Weights of a small image classifier.
Model: activation gelu_tanh, patch size [8, 8].
Training: adamw at rate 0.0017, 7700 steps, batches of 256, held-out accuracy 57%.
Data: trained on Sentinel-2 satellite tiles (TerraMesh), 145000 training examples, 13.6 epochs.
Rows from block 2 of a small image classifier, named by matrix and row number. Rows with one number within an expert belong to one neuron, the router's apart. Each number is 128 + 24 x the weight over its row's rms, rounded and kept within 0 to 255. All counts start at 0.
Before each expert's rows are labels from the 100 images, of 14848, where the router gives the expert most weight on average: "place" is the part of the image that holds the peak. Only what is clearly more common there than usual is listed. The data: Sentinel-2 satellite tiles (TerraMesh).
# router: router (model.blocks.2.mlp.router.weight, 8x384), inputs 0-63
# up: expert up (model.blocks.2.mlp.up, 8x96x384), inputs 0-63
# down: expert down (model.blocks.2.mlp.down, 8x384x96, transposed), outputs 0-63

# expert 7
place: top left
router.7 [124 132 112 134 116  80 135 119 133 150 120 104 148 172 123 138 167 135  87 112 117 151 148  97 137 129 146 138 138 111 117  83 144 159 149  95 127 112 154 163 162 128 126 134 131 105  94 154 121 117 124 103 109 154 173 143  73  99 157 149  97 114 129 124]
up.0 [140  77 183 133 137 136 142 145 132 102 155 128  68 128 165 108  66 100 128 155 112  78  84 104 134 156  86 111 138 116 128 128 197  73 148 184 145 138 160 144  84 128  90  73 117 142 204 128 129 128 128 135 153 102 146 104 124 130 102 148 133 136 128 129]
down.0 [111 128 148 118 128 162 134 137 172 111 131  86 158 128 133 106 100  99 128 129  61 107 184 164 121 113  80 128 128 128 150  94 128 162 128  90 109 128 128 124 154 123 145 159 153 128 116 128 108 128  75 128  86 122 176  90 192  78 121 118 121 128 103 160]
up.1 [128 128 118 164 150 128 109 118 128 111 149 157 128  91 156 128 109 128 161 128 128  92 124 166 128 176 107 128 128 103 128 128 162 128 111 128  93 128 103 117  93  68 128 128 143 128 128  90 128 139 150  94 133 141 106 134 155 152 128 128 168 128 128 128]
down.1 [146 105 105  92 116 105 128  90 109 155 128 128 126 128 117  90 157 141 147 128  71 100 146 153 146 128  91 114 142 124 128 128 128 128 128 128 128 153 141 179  89 162 143 120 128 153 128 128 205 154 128  75 156 128 120 128  91  96 173 153  90 166 128 147]
up.2 [165 153 138 128  88  98 129 153  99 128 128 128 186 105 128 128  96  82 128 127 128 167 150 128 128 110  83 152 128 162 173 103 101 105 128 111 161 129 128 118 127 167 141 129 186 107 145  98 120 177 128 128 128 156  99 145 128 128  82 128 100  82 128 158]
down.2 [128 128 128 128 123 141 128 146 142 116 124 103 176 128 176 158 128 122 101  94  68 128 128 128 115 128 113 128 106 128 154 100 130 171 128  67  87 128 124 128 128 139 150 128 107 148 106  88 122 128  89 128 100 153 128  81 166 109 113 128  89  87 128 164]
up.3 [112 112 172 133 128 128 128 113 128 141 113 182 128  98 115 128 128 132 148 153 128 128 122 154  75 128 128 152 157 128 114 168 128 106  76 136 112 128  64 125 136  96 151  95 128 160 143  75 107 134 154 109 122 143 114 108 128 128 150 128 128 150  89 119]
down.3 [153 158 136 128 130 102 167 134 141 128 151  96 128 142 148  94 124 132  91  92 128 103 128 128 181 148 114 128  99 128  96 128 143 132 119  67  70  81 137 153 128 181 128 128 128 141  96 150  97 119  98 100  96 128 114 147 128 141 117 138 147  98 128 128]
up.4 [118 128 117 139 128 163 131 160 150 126 147 162 128 110 108 128 114 128 128 148 128 126 164 185  96 117 128 132 156 128 123 153 128 141  81 131  93 101 112  91  90  96 150 140 114 128 128 122 122 131 128 116 128 125 147 124 154 105 128  98 128 128  96 149]
down.4 [128 128 111 128 149 128 128 105 145  94 114 128 133 166 128  96 132  99 115 128 122 121 128 128 128 128  94 179  75 119 167 139 175 144 128 134 131 150 151  97 128 117 128 162 128 128 148 100  88 100 128 123 158 135 113 128 138 128 109 121 166 128 153 128]
up.5 [ 77 132 141 154 128 112 156 128 128 122 133 169 128 128 135 128 117 128 128 153 159 117 128 175 128 150  82 121 128 127 101 128 125  96 128 150  87 128 133 103 118  84 152 128 128 128 131 140 136 149 171 140 128  61 110  95 132 168 164 128 160 150 128 128]
down.5 [110 128 128 110 128 159  96 116 112  98 143  82 128 132 128  94 118 163 151  96 128  93 119 123 157 128 128 128 144 128 112  82 128 144 126 128  97 133  88 128 121 128 128 158 128 128 128 136  91 133 119 122 185 185 150 128 128 121 101  95 159 124  85 192]
up.6 [101 145 147 147 134 195 193 143 171 109 154 128 148 128 147 155 128 164 131 128 158 107 128 128 128 152 128 128 131 127 105 144 128  93 128 128 121 150 133 102  65 101 106 101 103 110 159 168 134 127 128 126 128 112 128  77 128 148 128 128 150 110 104 155]
down.6 [128 150 128 135 128 152 128 128 145  69 154 111 105 148 153 104 100  91 137 147 122 140 128 130 166 128 128 128 128 101 104  81 129 128 131 128 128 144 142  94  93 128 115  74 123  99 149 157  99 150 128 100 140 128 152 128 169 128 139  84 127 128 150 178]

# expert 3
place: bottom right
router.3 [113 129 120 126 170 136  90 114 135 139 121 148 120 107 140 114 109 133 127 142 129 129 102 168 108 119 152  95 175 130 123 129 144 131 117 144 113 140 120 105 111  69 124 123 132 151 161 125 181 154 149 100 143 127 115 114 154 127 137 120 134 188 103 126]
up.0 [128 128 108 183 131 162 155 106 142 148 119 128 112 128  90 178 128 122  45 128 128 141 140 112 145  92 128 136 143 168 128 124 128 130 128 128 128  66 135 107 151  79 186 128 154 132  92 137 128 128 128 108 128 100 202 143 142  32 128 111  56 124  89 109]
down.0 [144  83 143 149  99 128 109 128 121  99 128 118 128 125 157  91 123 128 125 139 128 135 103 155 109 169 118 161 106  49 128 128  70 128 162 129 186 128 128 116 149 155 128 128 155  91 128 112 128 128 128 148 152 128 114 106 146 147  89 101 147 125 140 148]
up.1 [128 102 102 124 165 161  76 128 128 128 128  97 140 176 128 118 139 145  84 108 158 141 157 128 128 127 172  68 151 144 113 128 128 128 145 108 139 129 128 135 128 112 113 128 113 140 128 182 143 128 135 128 124 148 156 107 129 106 129 128  91 116 120 155]
down.1 [110 126 111 128  88 128 111 104 146 141 122 128 141 110 144 102 158  93 102 128 128 171 139 110 156 184 100 108 118 159 108 128  91 134 145 152 128 120 146  87 128 128 102 137 154  93 108 153 154 141 109 129 133 128 142 150 140 156 100 142 148 128 128 113]
up.2 [128 129 119 128 128 112 136 114 126 174  43 128 128 128  90 127 128  94  80 128 121 146 128 150 150 146 123 138 128 128 107 128 155 131 129 138  94 105 128 128 153 137 128 153 144 143 128 128 107  81 128 113 128  94 128 151 128 133 112 128 128 128 140  86]
down.2 [128 141 129 128 128 128 133 151 138 162 128 152 130 128  83 128 140  94 128 128 127 150 108 178 128  95 122 125 158 165 153 123  44 133 114 152 128 114 134 104 128 153 145 128 144 125 118  98 143  65 103 102 115 134 121 128  84 128 128 128 128 152 109 128]
up.3 [128 144 157 128 128 122 165 151  78 128 162  94 131 133 114 167 128 123 128 128 128 128 120  68 156 136 128 128  86 153 139 128 115 124 139 104 128 114 128 128 143 161 145 117 128 174 130 128 128 128 128 160 125 128 128 163  83 110 128 178 150 114 153 128]
down.3 [128 118 192 112 131 136 128 164 130 112 132 160  81 131 138 150 105 164  67 128  98  99 128 128 101 105 128 138 176 150 138 163 155 168 100 128 128 163 145 157 128  79 134  92 125 164 128 128  80  96 151 128 121 128  99 102 106 137 114  73 158 121 116 128]
up.4 [121 128 149  90 141 128 116 128 163 128 128 128  94 128 203 127 128 128 170 111 114  99 123 158 135 128 128 110 172  70 128 165 149 128 131 171 126 128 138 118  90 108 128 165  79 160 161  96 143 154 141 161 151 128  95 119 128 174 127  77 161 128 141 128]
down.4 [113 110  78 128  83 122 116  94  88 145 151 122 177 128 128 126 152 128  91  80 108 133 140 124 128 194 128 128  93 135 135 128 145 107 128 128 163 131 133 141 173 128 128 128 128  98  98 106 128 146 100 128 132 128 155 157 128 128 146 164 128 128 100 145]
up.5 [116 151  77 185  92 121 146 126 159 158  96 132 114 145 148 149 169 111 111 114  97 128 166  77 128 138 108 168 146 135 125  87 110 127 128 128 128  65 136  84 134  94 164 128 142 128  96 128  84 128  69  66 104 135 190 170 154  77 128 128 103 143 103 127]
down.5 [102  97  74 142 149 128 134 128 166 109 112 142 133 128 127 156 128 128  92 128 125 159 132 128 106 156 134 128 108  78  48 113 127 128 128 102 131 128 121  87 114 128  99 138 179 128 149 146 114 170 128 158 128 136 121  78 112 139 109 128 128 129 128 140]
up.6 [160 130 128 151 128 128 121 128 121 144 128 138 151 185 139 128 128 140 128 100 102 141 150  85 186 108 128 129 128 128 128 165 128 171  97  73 128  92 142 141 130 186 143 149  93 128 107 128 121 124 125 169 103 128 151 138  82 144 128 127 118 128 156 141]
down.6 [132 110 128 138 128  81 158 158 127 128 128 128 152  96 128  92 128 123 106 128 112 171 126 163 128  76  86 128 109 128 128 128 128  93 110 101 128 148 109 142 135 132 128 108 128 128 128 127  87 128 121 126 169 156  84 165 148 128 112 141 117  83 128 112]

# expert 1
place: top left
router.1 [133 131 155  88 107 157 136 166 174 107 144 172 128  92 147 133 137 114 144 130 143 119 118 127 109 115 117 145  92 139 138 149 105 114 152 137 137 159 158  96 121 150  99 116  96  97 151 122 114 100 153 161 161 136 118 117 151 155 113  92 143 107 145 163]
up.0 [143 111  76 153 128 151 133 128 117 200 128 128 128 128 128 143 152 128 116 126 127 128 128 136 160 150 128 128  93 128 158 128 159 128 124 128 118  83 128 114 112  82 150  86 149 157 110 145 128  99 116 128 126  86 128 158 116 102 171 165  69 170 128 128]
down.0 [156 128 169  77 128 146 128 133  78  95 128 162 128 142 128 128 105 142 157  82 148 128 128 128 127 123 106 156 109 139 128 128 128 128 182 157 128 155 122 128 112 178 119 100 130 113 134 128 114 128 165 191 154 100 128 134 118 106 110 103 164 128 170  67]
up.1 [112  71 134 128 104 143 128 100 128 128 136 128 127 140  93 125 113 150 158 128 128  95 159 197 155 132 125 147 160 128 161 128 128 128 128 128 128 128 128 137 128 128 128 119 152 169 149  70 128 128 128 128 101 128 155 128 101 128 153 133 137 128  73  75]
down.1 [ 97 128 128 131 128 128  96 128 124 102 128 177 112 128 128  85 128 133 128 121 161 129 163 194 136 128 116 102 116 149  65 128 157 103 135 193 128 168 128 128 128 109 128 108 158 128 149 144 128 134 128 146 128 153 178 128 160 169 128 128 128 150 156 128]
up.2 [128 137 121 128 132 108 128 139 142 128 128 128  82  95 145  99 146  97 128 152 161 137 128 128 111 143 128 128  60 155 113 120 146  64 119 160 141 128 148 103 149 128 128 128 110  89 164 141  96  80 128 141 168  73 128 133 128 155 114 144 100 128 189 128]
down.2 [128 115 128 119 121 144 123 122  99 128 107 119 133 134 153 122 137 120 133 128 131 154 166  86 186 156 131 128 137 110 130 128 128 128 166 122 165 128 128 166 166 173 128 128 128 128 103 164 110 128 134 115 102 178 128 128  92 156 128 160 156 128  95 113]
up.3 [140  96 128 151 172 102 132 128 161 197 128 128 141 147 128 117 128 140 130 128  81 115 127 165 128 128 128 113 133 128 149 128 127 113 128 128 128 117 121 130 128  72 167  86 162 179 128 128 128 128 142 114  66 128 183 128 102 128 163 140  52 165 125 128]
down.3 [169 128 198  95 128 128 140 138 112 138 128 123 151 165 128 105 103 128 142 116 128 124 160  93 137 128 128 108 128 133 128 105 128 110 105 143 186 128 148 137 106 126 112 128 128 134 128 128 152 143 144 188 149 128 128 116 112 139 128 181 155 101 143 145]
up.4 [150  57 128 138 120 141 120 162 165 117 128 136 119 123 128 130 124 128 128 128  82 107 113 128 128 128 128 128 128  69 122 128 128 105 128 129 132 128 128 174 128 123 128 128 132 197 164 128 123 155 106 114 132 176 128 137 110 121 128 128 127 148  52 135]
down.4 [133  93 136  96 128 128 158 151 112 101 128 178 115 140 167 128 177 130 143 137 128 128 134 156 119 128 128  92 128 101 128 145 182  55 146 149 167 130 128 101 128 127  73 114  45 128 137 128 128 124 128 128 128 128 139 150 170 198 132 128 166 136 128 149]
up.5 [ 94 119 101 130 145  85  94 128 132 128 128 128 128 124 128 151 169 128 128 136 109 119 128  81 144 128 128 180 163 132 104 110 172 128  83 128  77 129 128 124 124 128 156 132 148 128 155 128 128  74 112  65 128  89 154 128 103 128 132 128  95 161 122 128]
down.5 [106 128  97 114 150 128 172  86 112 143 109  79 128 141 128  95 163 128 128  87 134 128 121 113 128 128 149 116 145 150 143 128 153 128  99 128 148 113  92 165 154 175 130 126 128 125  59 142 128 128 140 121  81 203 128 127 128 112 134 128 173 134 104 104]
up.6 [132 135 114 203  99  92 128  94 128 162 128  87 176 128 128 128 123  94 137 117 128 128 162  98 122 128  93 158 128 125 152 104 128 157 110 128  72  77 128 128 104  92 174 128 128 128 144 105  95 128 128 128 114 128 188 153  99  89 128 147 132 128  91  97]
down.6 [120 165 113 141 161 179 118 128 142 107 128 128 140 128 118 128 128  92 131 128 128  92 128 128 128 163 128 135 174 128 128  97 180 100 128 128 128 128 139 128  99 112  97 128 106  95 128 128 105  85 128 162 160 148 128 128  95 107 142 137 171 146 173 128]