A small image classifier, trained from scratch: 145000 training examples.
Rows from block 3 of a small image classifier, named by matrix and row number. Rows with one number within an expert belong to one neuron, the router's apart. Each number is 500 + 25 x the weight over its row's rms, rounded and kept within 0 to 999. All counts start at 0. Numbers have three digits each. After the name is the row's rms in percent of the matrix's.
Before each expert's rows are labels from the 100 images, of 14848, where the router gives the expert most weight on average: "top examples" is what is common among them. Only what is clearly more common there than usual is listed. The data: Sentinel-2 satellite tiles (TerraMesh). In brackets: how many of the 100, against the usual share in percent.
# router: router (model.blocks.3.mlp.router.weight, 8x384), inputs 128-255
# up: expert up (model.blocks.3.mlp.up, 8x96x384), inputs 128-255
# down: expert down (model.blocks.3.mlp.down, 8x384x96, transposed), outputs 128-255

# expert 2
top examples: bare ground (58 vs 24.4); main land cover: rangeland (45 vs 20.4); main land cover: bare ground (32 vs 5.1)
router.2 071:473485517488486474488477471485490513532482458502504490513521468506491495486453435516457512488471473525458497476491455459506488460528470461515547468574514540508524510471504508481484529470546537479501502531482519466463523466484507509499498453513489497501527518555481503501523518503487522437478552483518492546516509503532528503503520475507490529498443477488542495507509497487541473494524
up.0 106:426480490500537476476500525500528519523530479441515485488479500500502451487464466461500508463461459517463480459500516521526493485549481500494500480527495519493500500463506500476504517507476518500504497475500500461530488514536500432475497517502506491497523482479462475472476503555496554556524480502479507459500531475500533500500490500524500500505472504486534506530452485544512513505517
down.0 099:500534484500498500506470467472523500476469500519509553533494512537498475528525490512500547459500521500500539500510500514514466500498500500522465584470483500455544500500482500525511518474500451493527500462554500509500485498500465466500500500500500469519550485500531500480544500500472424500499524500500513436520500500488500562500500515474500500472500475500531456497492531470500469452472
up.1 106:519483473500442500484468470512511483481510461483548484511504542500468526496513471521474500500460500526489497437517477533490527497500479534511501475512490503500535527488576519518480522537532500532500521541474466544493494500466517559476500462527522480500479500461484517515490500496530501467551546513500495504477469500534500500500471436549530523508484470475522475500470458466512471478509
down.1 119:524476517500512500537500545494477500540500500493472467500536480529478519517500509461509454456500534500490510485477510472514478500500535473490474558456500512500497465489503544490468508520471495519500529483500497500514501485525500453524528546500480505524525500522520461480543505495500479500468507500522500465524575486473556500500493508535495475505500500483550541500526477521517507500438
up.2 088:500565500509528462500468485520523500450500485485468558503500500524436500500500534500549468500500528500478534540486500534450504508437500510552500502500462500552500500463500477478500449500500500492488494500551534500508496500419483524490471537475463515495481512532500547517506513471494473500500518501502483530518500464500450500500539500453500479500536518519500500449555550500500512482455
down.2 083:449500484496501529500475500497474500500532500493454502489442532440527500500531470456523456533500511481511500534500500471500476523492500500500500459523500514444498471515500548500525541500466555530500500590527497500500430500500546535486470520514465524465500500522486473500455500471500480500497500500467514500500438479500515477500500518477515500466500521500499500500500442523550500525473
up.3 085:553528500538458548521500500511510480463500500500500500515500524479500529500522509541500515519500492454522542539500517500500558473500477540541469500500483500500522534500500472493495500476500500523472479500500484539500500500460500500500500448494539513500500496520543526500506500479500500500525500510516525515478457504500469500518506500523529500476500482500448500474500493492500491448500
down.3 103:539471500475498466525522536513500459500493511523476500500500463500504514471500513466530450453547480534459527508508542475525500500484465496500500500513477511510482548499480550500485509555508494500471538538500507508499500500500487474562500522483549497551540498500500500474534491500562467497475453500530470500518534521480500468472526532569500488450500529489474537512528482535474500494534
up.4 090:514500424550488500500538500472542500437465500535490512493506500515500484500500530537500500491500500498457500528500530561500500500500502500500464500516501497500525445486514451500500500431497493500549470503545515505500500500464448526486500500443522496500500500486516500482500500500500459486524494500451500500521536554493500500497469509459502500500529500497522514500509505500486454440467
down.4 085:500528523470519544494482464500500466500467488520523500440493517500442519488556448459500487555500500500515468500486475493556500503451500500517539535530467490515472513478487489452500500461543474528539536473481500482448505485449490535491544488458459498491500529509500500497500514525507500500472530500500544500515515521504470500535533500495478489545494500477493463442500500482514525533500

# expert 0
top examples: main land cover: rangeland (44 vs 20.4); main land cover: bare ground (26 vs 5.1)
router.0 089:498485528522490494486522449487492513446476499514485500549524529441519493442455533539516490509510505482512510471484471534426538508457487513507505506500458506490559525508512519469490493508498488513551498491506518529531509525503484512518516477488541500501532524481478512502547470480475490473468468512488520489501524551487517497527482527517462490478517496482510561524503489482514484444511
up.0 072:521426524500500474483500518500500494471474469500533536500500500496462500500500500503500519517496541500500500500485500542498526504500500483500500500540500525500527500469485549500500520458500516500527500524500512500527468505500483500464500500500500489526500484469500486509464532462473500500535500500500526549451500525557513522500498500500523516500500475467500449500478508500522446512500
down.0 081:500497482500500481507500478468500466500490510516500500500503500535511493525500500500500500518500500500497476500475468500468500489500482521500533452507566474520500500530495500512458500500500486482469500500494500500480500457500478479500512471520520509489500525558475500510500522500519515500488500561494540470486464500509473533500500430464530460500500533500500499434456490500572500448489
up.1 141:539469508531496500500496465495500502500477516546508484487521506500577497448500500500504500554488507500500491500466500500500500472512487500500524514524454463453508523500500516495483500545516464495517533506470502546545523561548511514500524519500552491488500477442468500498539500500526494456494487500497521479500477548468488461468524552505483500500523500491500500516500498500451506500586
down.1 131:466500538471530456458500500494512526490500460475524471500516500488516509471492476500520466459507500500458451457502500479543500467510520500462477505524532524478465507505500500500531487570456500532496508521500447474527534493554527474476482541496521517513528454500469479461506500522517520496504495500518466480450491482489527461476479513500525465500503522489491528559482465522492500513472
up.2 109:492509503432500500500500520473496500497530500437500500494500553522449504513500500500484500489475522500494481448461500501530500530484500500491495501523500540528500457500500512505542515500480524520439463521519500467473500500475470501500500471506481500547531500547544484529442501542469542487498500509467500486500520500548516527546447434500460518512500486518532500488507500500500500520431
down.2 108:500531469500556500500534541527511500461500489500462533492516529500500460532480500459466500493469529468457471500501500464500499567524474512501516459522471500524468497478500503547488466522492483448543558466527515500500500460472500505512500508511537440540476489500468484507432544500519467500501551497500500481537549482494541553500500503464556460493544515500500536468500542499500500500500
up.3 125:500525484500515469500482476499499500500500499486462506559500546542481500518488546534415500500500500482461474500500470543450532517452500520538500500482500515551517515477463511487493478508500500516500510457553500531500500472500472529500500450500500500552499534500500500539515466500464495539500550497500538479500484503500513507546502489492500453513525479564492494495509560487496481466500
down.3 115:470522468465532448500475522521521548500500478458500500500500500542500464526500479503511519450528500525446455437550500472538474490521500504500500500500500500444500452469500483513500543488459500531462509500500500535480463500500501460500500500500488458500567500525512483500502477500472531545521500553496500454500490500529505523510420449497522500500477482523500500500477500495535548533470
up.4 116:501542500500500500492500472507510500481529509468452509486518524500441500510534500475458504500502543444525500505500476500448484517459535500520534511454518534559483501509473500517519473520500483501530500482521537500450439456443500494500514443480488500500469526551510570500500476468483527532495500500500469500500535489481512500550500471500500501500500515535500483457500500500539519500437
down.4 113:500548496495547445442500500475531500468500528500474500497476531500510500530495500484500524496503483473458465470500478486450454517500535527511500500494500537530500469469491463513500500459461476504500532485500481458500468500471442463517500454500482456474500512472526500500500522500477518544525500500478450450518536481482536500500510519468500514476542510500529475455452500445524546500450

# expert 4
top examples: main land cover: snow or ice (33 vs 14.6)
router.4 126:530515503536507518530548458526496477438471499528524522512469519518493520484526503507497521535464531457522508525508508533463539478488491524543492491453487487499525520534513504530506453529518463482551508473510506528498484472464527550471476481476490510483481516508528545496516508455483473487457548492531516536517475497458493542510531536496511439488505478530489510469508516504470473464534
up.0 104:497533500515482556543504485500522500501487492555500531500530449496500500500499535500545473531508495456535549565471493500502537451539462500511500509531449478500500500547517455468459492492500483504487500496500490499525544499500500463517489494484540500500456483487500526487519492468500500427500515455500529559500500480501462470491487537523516500504500493500500500491500455500500500500507
down.0 094:471500500509500500465544422488506529473504535481500515515500527533500524527484522511506500500439500474547480539500465500523529510465500515539499500486500477478475500531527500500500476500500460500466502461524507500489500529486464498499473500489500464500540500488523457519500499512523522479506500500500500500500483462500483500500490500500608500510500494535513500500534540500496483491494
up.1 067:500527500498530500500454502435471500543523500500451501500500487500543468475500474500500484526475452500529500500447481483517500463580466500491512500539479461455529475500538473443475566464514522505475500515536464500488528500496476474546500517546501500457524500500500500534500481534500500469517492500455473515500517536533500500522441500521525547507458500500469500500500500500533500500497
down.1 081:500535500481500497500537500500500539534506537461501500508500501540469500500466539527458521500500527500500462481500412432464506519468508516529500500500505500511500460500500500501487561500493515476536552500549500468479500481528457500534537472528473500514509544519563480480480500447495500505507573547466457456500559447510500516500500488500495500500521516526500520477478514510521549527500
up.2 209:529500501546500539525526470523500462463458500528539513500492528524504536500515516547497539534492509471515500515499500539475541479475466528534518521463500479500537536500502500500484460516541454500526504491532481538504465480485500550475492480475494500501465501479500536500530500479500500500476529500513535528509455500500463540507526515513500471506513457514471473469500515475500460471500
down.2 141:489484511498535549500500447444487482510500514500500522488487513485489561507500553500513500547438484500528468497484494500534522500438488500500507458512500480454479485500489509500500517564500516473450521497486500509527510507498500531459493484500500468523465488507501474545481520500500500524500528500500554505498482469504469500484523491500500445500523535500520500497500528535504494500500
up.3 093:503492558500500530500525500476502510536500500517480471500500500500500492500500500450495464500467500500500500528498484465500458497470550462512491528522500500529462500500481579515491509500510500492512500500478500529500500545524549514555527484500500510513473500508461500550502521490500486522459519490504500521497505500500500492502500485492440500480489511500495510500550497540580566482500
down.3 103:512509500500500527515510500465500500500464521523489500475445510500490494472500500514500500531461455474500502462480524490535517486460495514477500463500469443493500504511500517486500458514515534489490500518500485500507520519506506500496464500500500500485503497491500468500500468494540492500533497467453500500484500509528429479485489500498561446466505493500503507500508500500500550500500
up.4 094:512493500445478468460489500532500500500500465500504500551476477460486500500475500495499500457530462532500500513475497532518500533484520509470465458500550552502500495425520548500517527500486500499456509500494520475500520500500514495527476485526550500500500500500507501500487466524483524500553467554520500476478520480555500527500462485531483525440465500483522500523558477477500527531500
down.4 086:469518500481512516503500513468513500476500481500467457481500449516472535523464500546484500468511459500500471480500500485482500500491500463513526532481540461548526500469476500501500500458520499483506517512527500500500471461500462487502510476478500472496500530500535540500518500506500494529545537498480473473488534482500507558558500486476500463500479500543500476500469500455556522478456

# expert 3
top examples: bare ground (63 vs 24.4); main land cover: bare ground (36 vs 5.1)
router.3 099:496473513479505460506495530513510537541539482507499504478491487499527508510516509466480498524514519560451475489515525473526477481489521495489495470505517496494478528488493523499524478543505509518474472483456485484544489539494546473506490483519527502479499469484504504454484519535508507491523471441499513434492491479484453467489492522526497482490531546526493544551529482527489545550521
up.0 095:522503500500500500553492520482500502471463480500500500500517490482432500446495481534525503500510526469500543529500510527494516500530496500500509502506500500500500509497500458512440566500500500549477522500532531488469500474467500500497551501513500498584565554500513483518498488532479474500538476488500500530500534552500522477500487497484442559528508479500492462518500477500505495484451
down.0 104:493500492561525502494476500526479479494500559500500501490512490497554560511524471472472500514500460500519500500554510500500490500438515524494507543495500493477458497500524500512506477500500455500500553473517500490529500524519500472528478519500496484500463483472500511500481500508500500504494530464485514452505511495478519523500500521500500501468532500519500489500494499513500533530525
up.1 094:500500500534514502514518521471500499489465475466498471526497493526500462494500500531549522525556500500521540511532469500500526500519500500528554490489470500502522500500516435528500522432547500500548500494504522475500526500500472513531489541521492491478466513506456525534468500500490500484512500546500503500518546513522534517511500497469483567512500487508498500476483528463500426454493
down.1 099:500510504484541437500499552499522491495472551500444500489500497535512500493500516500513460469458500473512480486514587464479500533527535480500541466511515522500468491465500500561500486478468509482469503502505562500471467488463500458500500498510438500533511489523518500533442451500512522543500536511500523500537500500500530479552500487502509500512500503500500477500514543532532500521494
up.2 092:500523480548464522526463502474500500500483500500494517500500500502500471495523491500522507531514500475503545534518522558466500500543460515538527500491467464524557483519500454502500521452529505527500481495500536500486494449444481500503500543480488500491500524485500500513525500472487500476499536500483485500491529500496471500519506498493480519504500452487477517491500506500494449500470
down.2 083:488500470500487500500434503500500470488520438509500500500465500500507463500518500500500477500490499500500478491494494541454482487505533500471552477530488500500499528500529521489499500519508469537524518500500500524447481510500500496467500520538470492500532500493396500500519481550489510500518520541500496485474498533516527481537500500500482500481454467483497500454520472510503554500533
up.3 084:511528500467500520531492487432500508487500504510500483488536500500463438500447512519500485500532514470493518491504500476487490553500474518492500489535500503534505457492500500518500532441500521493500502477540500466500493460478442500496528499487531488503500476503536504535500548470459492498554500521500500502518577559530517541521463500500500550500508500538500461476474500474510464500500
down.3 097:500456468441514500500500500492522500538480500523490500457500516501512463551473500500505490500437476529466495494500493500494482505518483500500542531526552466526483480500500547482511500500442500474486526484500500487507520510517500503480478527500509486430453469500451448500477500512492501500494495463534487496508560444540522462500500489527542508498500524507522525507489498522550555479500
up.4 108:500498501547500515502527458500493502483454542518488500498520480509500526519500500505480496500487509446499522527501496487461495536500495481521518502501483507530501500546459466506500526461540476462534500493511563500458500485465451543506548520483440503500500500500501549500505578476483500500500482464500500513550544541493500509494518500451500520549514500528467530500500500500500469458490
down.4 093:452500516489500489446490472479500452478451548500475523500500500513500466532500500557500510500500463437500509443484500488454487483500500484500500484500497520467512516446559500500483500473500500520505500500500543500471474500500523500476523509484500500438475494488474500532507477531523485479541500500500479526504500501473479492500465500482520507507483473483500500500500533491531511500538